Rows from block 4 of the image encoder of a small contrastive image-text model, named by matrix and row number. Rows with one number belong to one neuron. Each number is 200 + 30 x the weight over its row's rms, rounded and kept within 0 to 999. All counts start at 0.
After each neuron's rows are labels from the 100 images, of 14976, where the neuron reaches its highest value: "responds to" is what is common among them; "colour at peak" is the nearest of a few named colours to the mean colour under the peak. Only what is clearly more common there than usual is listed. The data: photos with spoken descriptions (Open Images, Localized Narratives).
# fc1: MLP up (encoder.blocks.4.mlp.fc1.weight, 1536x384), inputs 39-77
# fc2: MLP down (encoder.blocks.4.mlp.fc2.weight, 384x1536, transposed), outputs 39-77

fc1.227,237,189,244,137,192,203,212,178,205,151,181,193,236,247,207,189,201,295,229,212,252,218,193,220,189,212,203,253,181,225,193,238,231,173,110,212,261,258,155
fc2.227,202,195,186,206,248,192,150,195,166,154,159,171,162,189,224,238,180,240,188,193,207,171,262,143,193,186,221,195,220,158,229,250,135,210,206,217,195,195,202
responds to: text has "text"
colour at peak: white; pink

fc1.752,265,162,209,208,176,178,200,178,136,167,212,109,261,157,227,171,241,131,227,185,189,178,214,267,176,258,239,201,206,197,238,212,174,191,210,187,271,166,156
fc2.752,210,183,208,205,184,261,229,160,167,176,195,283,265,202,186,172,226,240,197,201,237,250,178,232,195,194,223,144,244,170,204,228,184,231,200,196,218,156,229
responds to: text has "black"
colour at peak: brown

fc1.341,227,186,193,181,148,189,246,186,188,193,212,205,208,212,221,190,234,145,150,232,206,212,197,225,238,202,203,216,218,198,141,225,179,176,243,220,186,199,214
fc2.341,208,226,238,168,195,209,230,239,190,198,180,234,153,235,219,197,203,211,180,185,196,199,215,182,206,225,183,183,203,185,212,229,174,190,167,207,168,236,194
responds to: text has "grass"
colour at peak: grey

fc1.719,273,233,199,209,167,183,198,164,242,190,212,213,177,250,238,188,227,170,207,174,192,165,182,223,167,155,210,210,256,161,204,186,203,190,131,282,177,223,190
fc2.719,224,220,223,202,175,162,165,185,233,164,158,153,206,183,181,212,168,147,155,249,254,206,176,235,264,191,226,199,179,152,212,136,205,211,185,209,189,241,224
responds to: text has "white"; text has "black"
colour at peak: white

fc1.98,148,201,143,205,159,210,261,170,215,190,162,199,191,249,185,180,230,180,186,185,193,191,157,143,207,204,210,161,154,186,240,147,177,244,169,241,248,158,193
fc2.98,185,201,187,180,201,174,209,192,171,255,221,180,217,213,224,139,199,247,213,169,209,227,171,213,216,202,233,190,218,209,174,222,175,186,186,178,179,215,232
responds to: text has "color"; text has "red"
colour at peak: red

fc1.249,200,227,216,230,204,155,221,151,221,212,233,191,234,158,167,200,184,199,205,183,257,258,194,243,183,156,138,182,227,149,157,222,209,237,157,217,241,214,138
fc2.249,208,174,207,194,208,208,155,168,161,206,247,233,211,207,220,225,197,188,260,180,197,240,197,161,235,197,195,96,222,210,231,216,207,227,214,201,238,191,187
responds to: text has "white"; text has "black"
colour at peak: black

fc1.402,181,223,210,194,182,233,187,218,195,211,185,234,191,208,216,178,175,243,150,207,224,216,215,205,203,151,172,130,202,181,211,183,130,200,159,165,202,144,145
fc2.402,216,181,214,212,150,142,191,201,251,195,184,207,215,187,194,213,188,248,173,207,216,203,203,238,168,196,224,173,165,175,212,164,77,264,174,201,154,237,207
responds to: text has "wearing"
colour at peak: black

fc1.704,189,189,207,188,224,195,201,228,193,230,204,197,180,166,231,241,186,186,196,165,155,125,240,205,175,179,207,202,154,210,195,254,224,194,232,166,191,197,192
fc2.704,191,200,169,250,206,175,255,232,181,183,161,162,169,168,208,197,180,222,253,183,181,196,236,214,267,182,151,188,223,227,151,233,224,118,235,210,214,208,247
responds to: text has "trees"; text has "people"; text has "standing"
colour at peak: grey

fc1.731,223,214,193,109,202,161,185,230,184,196,132,168,231,170,229,180,202,218,225,184,152,149,250,187,236,216,199,241,155,207,265,199,169,252,184,209,188,165,184
fc2.731,234,216,176,226,205,233,165,172,219,196,265,169,166,190,186,227,210,205,203,206,208,204,214,235,239,141,246,197,223,175,214,205,176,237,233,184,231,167,237
responds to: text has "sky"
colour at peak: grey

fc1.604,242,220,179,176,222,207,178,167,223,292,241,217,158,142,186,144,197,237,231,181,180,221,122,161,147,236,208,176,178,130,254,238,230,243,171,172,223,189,189
fc2.604,166,226,162,209,241,217,160,250,233,212,175,177,142,209,193,180,160,182,137,168,224,187,207,201,173,172,222,215,179,257,152,197,214,232,145,263,163,201,177
responds to: text has "man"; text has "black"
colour at peak: black

fc1.135,111,213,229,213,249,224,171,133,188,216,227,155,185,253,214,202,212,248,180,214,207,204,220,173,228,173,161,170,174,233,151,190,230,224,211,190,206,208,192
fc2.135,221,172,184,165,248,150,172,194,215,211,147,194,199,139,187,177,218,196,155,175,180,163,155,227,178,206,160,157,205,160,239,195,213,248,242,215,199,150,221
responds to: text has "flowers"; text has "plants"
colour at peak: brown

fc1.228,196,249,179,209,178,207,197,175,218,156,200,175,199,178,208,159,235,207,207,253,185,193,207,239,176,201,151,197,305,199,151,171,178,194,199,216,266,202,172
fc2.228,217,214,172,162,204,211,223,145,151,208,209,210,253,166,240,221,211,185,242,167,231,211,194,209,228,197,208,198,221,177,178,181,185,155,208,188,222,232,182
responds to: text has "black"; text has "white"
colour at peak: pink

fc1.295,193,202,179,174,132,208,229,166,199,182,96,195,164,195,225,188,222,209,231,174,220,146,183,169,246,130,200,206,194,136,152,195,176,263,228,184,176,200,217
fc2.295,241,217,217,220,187,205,187,188,192,211,223,202,171,206,175,191,257,208,203,181,200,213,177,191,210,267,161,177,177,213,223,218,272,153,179,215,154,229,162
responds to: text has "woman"; text has "wearing"
colour at peak: grey

fc1.692,185,185,173,233,183,154,267,226,151,223,244,246,220,198,255,160,244,219,122,182,231,235,170,220,212,182,148,196,188,246,160,201,259,220,141,164,236,187,214
fc2.692,233,171,211,175,194,165,209,171,203,201,221,209,164,229,216,155,124,175,193,184,221,197,131,227,214,197,251,201,180,214,197,247,174,196,215,223,178,179,230
responds to: text has "trees"; text has "grass"; text has "ground"
colour at peak: black

fc1.155,106,221,242,180,237,199,204,187,195,245,250,192,189,183,254,237,161,206,187,194,253,173,210,207,203,228,195,186,165,237,207,205,194,194,189,216,227,198,163
fc2.155,264,153,190,192,214,202,201,217,220,245,175,202,181,237,188,187,202,222,181,229,182,196,216,249,198,167,184,201,236,236,233,184,221,219,221,209,222,151,184
responds to: text has "sky"; text has "trees"; text has "plants"; text has "grass"
colour at peak: brown

fc1.499,233,178,205,232,192,195,161,228,237,153,101,158,238,150,220,181,189,225,230,234,191,186,166,199,165,242,202,219,166,191,157,198,207,126,203,212,153,231,223
fc2.499,201,213,261,159,179,193,252,218,203,223,198,238,202,241,222,272,192,228,211,197,207,194,216,182,210,232,191,178,180,176,217,183,211,201,212,223,180,269,184
responds to: text has "wearing"; text has "black"
colour at peak: pink

fc1.141,203,184,228,186,175,245,216,217,217,159,206,178,251,225,224,100,225,232,231,185,216,205,173,225,201,207,183,168,175,243,159,212,206,219,203,217,190,199,241
fc2.141,177,166,212,182,194,124,179,189,201,163,258,188,167,188,240,219,215,139,242,181,190,203,138,193,237,214,179,217,238,179,195,219,204,101,225,216,186,188,239
responds to: text has "grass"
colour at peak: black

fc1.172,181,186,243,255,233,179,104,236,159,175,158,224,152,226,186,207,187,246,148,144,175,232,192,196,179,194,158,225,205,138,259,203,192,178,237,220,171,190,210
fc2.172,188,169,156,195,186,182,206,229,268,240,259,193,248,222,200,241,174,206,165,231,200,189,172,198,215,235,198,199,223,196,187,166,208,180,200,153,167,192,127
responds to: text has "woman"
colour at peak: brown

fc1.541,184,237,176,198,184,168,208,174,198,228,192,185,214,256,131,222,179,237,152,211,239,199,190,223,207,201,193,186,199,234,158,185,224,161,174,224,226,165,167
fc2.541,226,218,191,173,217,201,194,168,183,210,157,252,203,184,242,189,180,185,205,225,221,251,248,202,206,239,217,182,159,172,198,176,158,229,219,176,151,187,199
responds to: text has "white"
colour at peak: white; pink

fc1.460,211,251,189,231,213,195,198,225,224,201,175,207,180,228,211,164,165,232,217,230,215,187,135,192,246,231,174,183,214,136,242,214,172,181,219,218,227,214,202
fc2.460,196,165,180,176,160,225,205,179,244,211,249,207,219,270,209,184,191,178,198,236,216,191,246,250,210,226,210,220,249,250,177,217,249,166,176,208,174,205,221
responds to: text has "woman"
colour at peak: pink

fc1.609,196,181,232,229,215,186,211,221,175,200,200,201,206,198,191,198,182,188,153,246,219,231,219,186,232,208,217,188,209,238,155,221,190,232,185,202,203,224,186
fc2.609,216,170,211,156,206,184,198,189,226,172,186,198,186,147,251,195,195,220,250,189,163,172,203,221,174,188,186,161,191,236,183,293,241,144,187,199,147,149,251
responds to: text has "lights"
colour at peak: black

fc1.553,204,174,276,192,215,167,161,139,176,183,200,192,178,202,179,181,162,193,220,218,177,138,213,196,165,198,214,194,165,194,179,205,213,220,220,211,170,214,232
fc2.553,216,197,209,188,196,232,296,199,250,243,215,190,154,185,245,207,208,179,230,181,196,188,218,214,241,230,174,223,219,209,224,253,280,176,192,228,197,240,139
responds to: text has "wearing"; text has "woman"; text has "smiling"
colour at peak: pink

fc1.149,231,230,186,176,176,235,197,220,221,203,217,176,202,183,234,157,274,233,205,166,157,209,208,272,216,213,188,198,232,210,168,165,164,204,156,165,223,210,189
fc2.149,215,159,203,205,196,202,203,231,225,226,185,234,173,219,242,186,208,238,225,240,191,192,186,177,197,268,163,211,170,194,175,176,176,168,213,169,196,191,187
responds to: text has "white"; text has "black"
colour at peak: white

fc1.762,251,199,232,233,229,173,193,176,178,198,227,181,177,199,223,205,235,201,163,213,155,218,166,200,214,188,193,170,227,211,184,170,204,197,163,181,223,227,190
fc2.762,177,176,239,225,248,228,225,248,197,219,229,178,186,187,226,167,203,191,221,158,174,186,174,165,212,193,205,203,189,221,180,219,204,200,223,220,211,213,264
responds to: text has "lights"
colour at peak: black

fc1.206,231,225,223,225,201,150,232,191,172,145,305,168,195,215,203,241,219,175,196,243,205,204,201,216,210,221,203,147,222,244,200,169,192,236,207,179,167,206,206
fc2.206,191,257,156,165,202,219,237,171,199,246,200,178,190,195,202,163,230,226,271,166,210,283,198,246,199,226,247,170,183,224,199,236,264,176,147,208,229,207,200
responds to: text has "color"; text has "flowers"
colour at peak: purple

fc1.299,238,165,210,250,189,174,191,148,200,181,199,137,215,153,182,179,171,230,174,198,146,181,204,201,131,200,205,247,167,195,146,209,247,156,186,234,201,229,229
fc2.299,197,203,244,201,183,212,275,217,233,191,198,184,178,186,245,187,147,206,254,154,242,188,195,161,198,212,190,194,146,195,198,205,220,169,192,175,209,285,189
responds to: text has "man"; text has "wearing"; text has "woman"
colour at peak: pink

fc1.411,175,177,205,145,182,207,224,227,175,220,216,179,222,193,221,216,150,220,209,199,211,227,178,227,174,236,200,210,186,212,199,179,225,198,197,203,169,191,212
fc2.411,197,218,178,209,194,156,220,191,239,247,170,165,198,154,230,249,259,206,220,224,131,230,195,241,183,200,183,246,151,258,220,188,198,153,208,178,192,144,200
responds to: text has "red"
colour at peak: red

fc1.222,244,241,280,175,207,164,209,193,169,181,151,214,208,234,192,222,142,201,215,190,189,200,197,192,165,239,237,215,215,193,250,170,266,200,209,174,230,160,182
fc2.222,173,213,222,210,205,209,188,121,210,215,148,176,168,173,184,168,209,222,224,170,192,293,176,215,238,158,192,264,186,242,184,231,206,177,210,170,220,115,216
responds to: text has "red"; text has "wearing"
colour at peak: red

fc1.485,188,233,152,216,240,230,166,221,191,217,163,214,124,174,192,228,169,188,177,178,166,202,162,190,182,221,136,162,187,183,229,186,145,262,198,202,142,229,170
fc2.485,234,230,206,162,165,192,146,240,236,207,131,205,196,154,132,243,194,178,263,227,102,210,188,219,221,177,226,218,202,198,189,222,224,190,217,201,213,185,231
responds to: text has "trees"; text has "sky"
colour at peak: pink

fc1.70,241,224,186,189,236,187,177,201,242,174,201,181,206,215,192,263,182,137,232,255,198,264,208,183,221,175,181,229,203,213,184,194,210,238,172,148,158,210,173
fc2.70,164,212,198,217,235,140,195,201,250,210,172,138,253,137,194,207,200,147,203,235,186,194,255,220,176,215,205,182,185,283,215,223,227,204,177,253,224,203,245
responds to: text has "trees"
colour at peak: pink

fc1.231,170,247,240,211,182,193,195,165,207,183,192,200,210,216,235,238,207,140,232,208,182,248,248,229,152,205,197,187,203,199,174,203,203,191,196,180,173,208,196
fc2.231,170,175,209,159,180,191,209,177,172,245,180,185,223,246,161,164,113,198,191,208,176,196,209,181,194,244,218,122,213,251,244,219,285,242,180,228,207,189,205
responds to: text has "grass"
colour at peak: black

fc1.749,173,224,192,235,185,175,196,200,245,188,175,184,247,221,233,218,149,194,203,196,209,194,221,193,180,164,243,267,159,178,185,194,150,238,224,216,178,174,195
fc2.749,178,177,203,189,236,189,202,133,259,161,189,151,168,179,192,210,222,176,197,227,188,219,153,225,202,163,220,147,178,178,253,166,245,228,226,174,219,222,244
responds to: text has "white"; text has "black"
colour at peak: white

fc1.35,254,222,215,185,189,213,188,220,243,232,180,178,197,194,212,139,214,197,202,173,213,226,179,168,163,207,239,183,218,204,173,191,198,197,151,180,196,204,184
fc2.35,224,204,257,210,200,194,231,229,214,218,248,230,225,240,171,306,157,229,233,277,170,163,187,191,258,225,175,194,173,174,205,191,256,176,223,185,175,265,207
responds to: text has "man"
colour at peak: brown

fc1.480,198,215,173,224,205,225,168,192,190,218,218,236,188,168,190,250,208,148,196,222,213,190,161,214,194,184,165,184,236,206,189,216,141,242,190,253,181,210,149
fc2.480,257,215,160,208,169,168,176,200,276,158,191,219,191,206,147,206,186,211,228,206,212,213,238,224,221,194,135,109,181,147,265,210,185,184,145,188,182,255,206
responds to: text has "red"
colour at peak: black

fc1.383,223,189,181,232,204,181,174,206,215,152,242,213,189,180,250,241,163,182,194,246,211,262,197,270,216,233,196,159,241,229,195,196,223,207,190,177,185,169,187
fc2.383,223,175,238,212,231,233,160,199,193,170,209,236,178,170,207,246,220,162,177,219,186,219,255,246,263,138,168,131,248,187,186,168,176,223,235,244,221,200,210
responds to: text has "flowers"
colour at peak: black

fc1.324,183,195,252,219,162,170,175,218,173,153,224,174,243,188,196,189,243,221,163,133,197,195,191,182,181,180,188,182,175,216,214,170,210,211,125,210,206,216,196
fc2.324,219,210,172,116,213,173,226,146,189,223,204,204,167,149,229,255,198,224,211,154,173,214,209,189,214,182,172,203,248,211,222,256,184,204,231,199,160,205,173
responds to: text has "red"
colour at peak: red

fc1.229,204,210,223,211,250,153,189,216,139,249,209,217,200,146,162,168,174,214,191,200,159,234,198,186,198,249,184,188,189,215,249,167,144,222,164,196,226,211,155
fc2.229,204,241,203,138,179,186,156,152,213,199,185,181,226,198,215,171,233,205,210,204,224,141,176,217,222,182,178,205,253,186,159,233,205,171,248,209,215,187,229
responds to: text has "grass"
colour at peak: brown

fc1.305,235,167,215,261,180,170,216,131,177,130,225,193,154,220,258,198,235,193,181,257,212,225,194,230,227,222,198,189,275,205,170,234,198,201,153,185,164,199,217
fc2.305,190,169,245,191,229,262,234,212,257,211,201,250,291,158,200,170,192,199,187,163,173,243,195,194,173,198,220,237,201,222,190,250,210,212,227,245,132,197,235
responds to: text has "lights"
colour at peak: black

fc1.758,198,217,202,211,186,202,231,242,226,242,225,127,225,212,208,191,178,175,216,209,203,169,192,164,257,207,224,220,193,189,208,194,142,247,228,190,176,201,225
fc2.758,176,227,202,224,226,164,178,144,192,196,229,208,232,222,199,204,195,205,172,185,161,208,237,205,239,177,219,196,172,198,267,184,230,241,204,199,173,256,259
responds to: text has "table"; text has "food"
colour at peak: pink

fc1.423,279,171,198,206,187,113,155,177,212,180,208,127,246,140,181,206,189,175,225,234,175,116,203,205,157,187,218,235,195,213,158,206,218,152,189,213,198,218,189
fc2.423,218,217,234,163,192,182,252,187,204,181,215,159,184,219,252,230,139,174,260,181,234,197,158,185,210,241,161,242,172,131,224,203,215,157,195,156,229,270,168
responds to: text has "wearing"; text has "man"; text has "woman"
colour at peak: grey

fc1.244,143,178,205,175,194,208,196,241,208,231,233,161,180,217,182,201,164,230,226,207,234,201,156,166,259,201,204,171,206,160,232,186,167,243,198,175,213,219,234
fc2.244,157,188,215,206,204,137,194,166,232,189,179,179,233,196,197,195,211,197,191,225,173,207,239,177,217,160,158,200,180,171,258,177,238,195,236,207,120,252,260
responds to: text has "table"; text has "food"
colour at peak: pink

fc1.343,216,201,171,248,191,140,184,205,208,160,199,145,205,169,248,123,147,204,221,199,147,152,188,156,165,160,193,221,154,199,140,205,220,131,249,204,247,192,188
fc2.343,180,193,216,228,195,179,271,223,234,163,180,141,166,207,239,226,198,231,191,189,186,194,247,193,192,239,141,225,187,171,244,245,202,175,205,164,196,228,201
responds to: text has "wearing"; text has "man"
colour at peak: grey

fc1.246,205,173,171,194,173,157,216,164,184,152,150,192,217,229,226,172,190,238,191,202,206,188,190,247,137,182,163,231,231,235,135,189,230,196,147,228,228,204,192
fc2.246,216,207,174,167,207,236,153,168,142,201,162,209,201,193,205,228,153,209,238,179,232,196,178,223,182,195,216,213,197,189,236,196,160,220,223,184,202,217,236
responds to: text has "text"
colour at peak: white; pink

fc1.639,227,228,185,150,174,205,204,201,190,212,199,201,139,216,224,184,189,273,192,148,237,188,207,166,189,211,195,160,209,171,164,228,208,241,209,207,215,226,217
fc2.639,234,172,204,237,224,226,164,181,202,215,198,170,176,210,217,216,170,200,229,195,215,198,209,183,212,158,136,155,189,202,251,164,194,183,165,229,197,206,202
responds to: text has "lights"
colour at peak: black

fc1.441,213,190,228,213,236,173,155,170,194,220,180,169,155,199,223,196,204,206,207,219,187,173,235,177,171,215,209,236,264,152,181,260,203,197,190,198,168,192,186
fc2.441,210,210,213,164,234,216,155,194,197,186,203,194,159,235,251,194,146,185,171,159,199,219,266,234,198,143,175,208,183,142,231,172,200,182,165,172,192,129,201
responds to: text has "dark"
colour at peak: black

fc1.698,180,221,211,195,209,153,206,169,178,185,247,145,258,221,248,201,220,174,200,201,224,200,255,176,227,233,218,173,187,270,154,190,279,184,170,168,201,208,189
fc2.698,214,214,200,186,192,211,223,182,188,218,172,216,139,223,216,222,235,180,180,171,201,150,146,255,228,225,153,134,197,205,188,209,187,212,213,223,204,201,221
responds to: text has "flowers"; text has "plants"
colour at peak: black

fc1.511,200,176,241,209,192,200,225,208,176,163,231,171,177,199,250,135,192,190,225,137,163,226,194,176,227,182,240,194,182,183,227,222,226,245,243,171,171,220,206
fc2.511,206,173,209,207,230,247,145,168,252,258,207,175,194,120,156,225,230,192,241,179,172,240,202,190,204,250,199,263,201,185,168,179,234,192,242,179,176,216,228
responds to: text has "trees"; text has "grass"; text has "plants"
colour at peak: grey

fc1.226,246,223,153,209,231,214,213,145,214,133,203,185,219,188,161,172,206,247,184,227,142,199,248,238,172,159,177,193,208,175,185,143,185,195,205,190,211,170,183
fc2.226,210,204,219,132,192,213,197,177,190,224,164,209,218,206,205,231,166,200,225,197,183,252,198,216,152,233,158,221,195,147,145,120,205,136,217,192,213,229,193
responds to: text has "text"
colour at peak: white

fc1.555,241,211,192,187,146,212,165,226,199,196,173,202,183,198,203,189,233,192,197,175,203,204,147,235,213,212,189,210,191,142,221,168,199,232,149,179,174,187,161
fc2.555,224,196,135,175,200,180,171,195,239,207,189,189,184,221,188,143,190,199,237,189,215,198,225,145,132,162,230,184,164,204,192,222,226,184,197,232,183,225,167
responds to: text has "man"
colour at peak: black

fc1.386,195,229,187,211,206,227,180,215,222,219,229,210,157,216,177,162,205,245,240,200,198,189,169,175,184,194,217,256,208,201,172,177,177,221,150,153,209,204,193
fc2.386,210,164,165,253,180,153,173,192,259,230,160,196,253,184,138,230,219,230,192,229,202,194,190,158,175,199,186,165,220,173,189,180,123,220,167,208,204,171,142
responds to: text has "man"; text has "front"; text has "playing"
colour at peak: black

fc1.361,232,203,230,198,227,197,213,226,240,181,235,176,220,183,164,203,268,203,202,223,213,178,235,252,209,178,209,147,207,262,175,187,171,170,224,148,202,227,234
fc2.361,255,176,174,178,218,255,188,169,226,186,248,231,237,184,195,242,156,198,235,181,172,202,232,195,188,248,246,207,170,233,167,187,252,153,156,257,239,212,170
responds to: text has "lights"
colour at peak: blue

fc1.561,175,224,176,174,176,155,194,200,228,180,142,191,132,196,183,214,234,224,236,198,182,170,183,165,164,200,168,210,223,188,217,257,175,203,182,216,160,209,220
fc2.561,193,134,196,175,214,183,190,237,202,173,228,249,164,210,187,221,146,198,201,157,139,142,173,198,209,172,173,164,144,176,184,205,204,172,183,191,187,157,201
responds to: text has "man"; text has "wearing"
colour at peak: black

fc1.49,197,188,241,180,134,254,237,205,160,220,253,172,195,191,192,188,207,213,159,240,221,218,157,216,181,184,241,192,249,263,215,200,230,217,158,245,209,250,188
fc2.49,147,223,198,161,187,159,178,146,224,237,217,235,248,162,228,199,162,231,204,231,201,168,177,252,149,191,166,184,185,208,182,233,191,160,244,153,170,166,257
responds to: text has "flowers"; text has "plants"
colour at peak: black

fc1.642,172,155,164,226,171,205,226,159,216,197,206,173,226,228,201,154,172,181,165,204,231,184,164,180,180,163,196,214,166,224,190,173,199,200,245,244,177,221,176
fc2.642,234,221,211,168,187,169,213,166,187,160,260,226,157,225,247,163,198,203,162,250,240,226,232,204,171,226,187,217,145,227,166,145,214,188,212,225,225,178,270
responds to: text has "white"
colour at peak: white; pink

fc1.574,218,208,168,208,180,181,175,226,141,216,163,149,156,213,200,195,203,214,206,163,185,180,233,119,178,168,236,166,149,178,158,233,180,254,230,193,185,234,180
fc2.574,194,198,256,156,218,244,113,209,103,202,194,185,157,223,249,222,147,173,172,190,229,224,199,205,184,251,232,171,198,219,222,231,182,171,140,216,219,212,223
responds to: text has "dark"
colour at peak: black

fc1.409,232,192,203,179,164,247,225,162,215,179,181,198,213,196,125,201,247,171,204,240,188,204,200,217,241,210,188,205,234,186,190,163,183,183,166,204,234,143,175
fc2.409,236,204,199,163,234,190,210,162,193,261,209,185,265,201,236,234,173,156,175,209,191,233,225,164,157,206,171,196,238,216,134,142,220,181,175,198,234,193,180
responds to: text has "sky"; text has "trees"; text has "buildings"
colour at peak: white; pink

fc1.538,188,244,267,233,191,217,231,206,221,182,145,186,215,209,139,153,175,219,245,202,148,189,189,163,176,207,259,220,188,190,206,180,159,259,213,238,209,276,189
fc2.538,210,179,182,169,203,209,166,230,231,193,220,159,212,171,235,182,228,227,180,192,186,181,153,195,224,168,215,240,160,171,207,241,203,178,186,174,179,167,212
responds to: text has "sky"; text has "building"; text has "buildings"
colour at peak: grey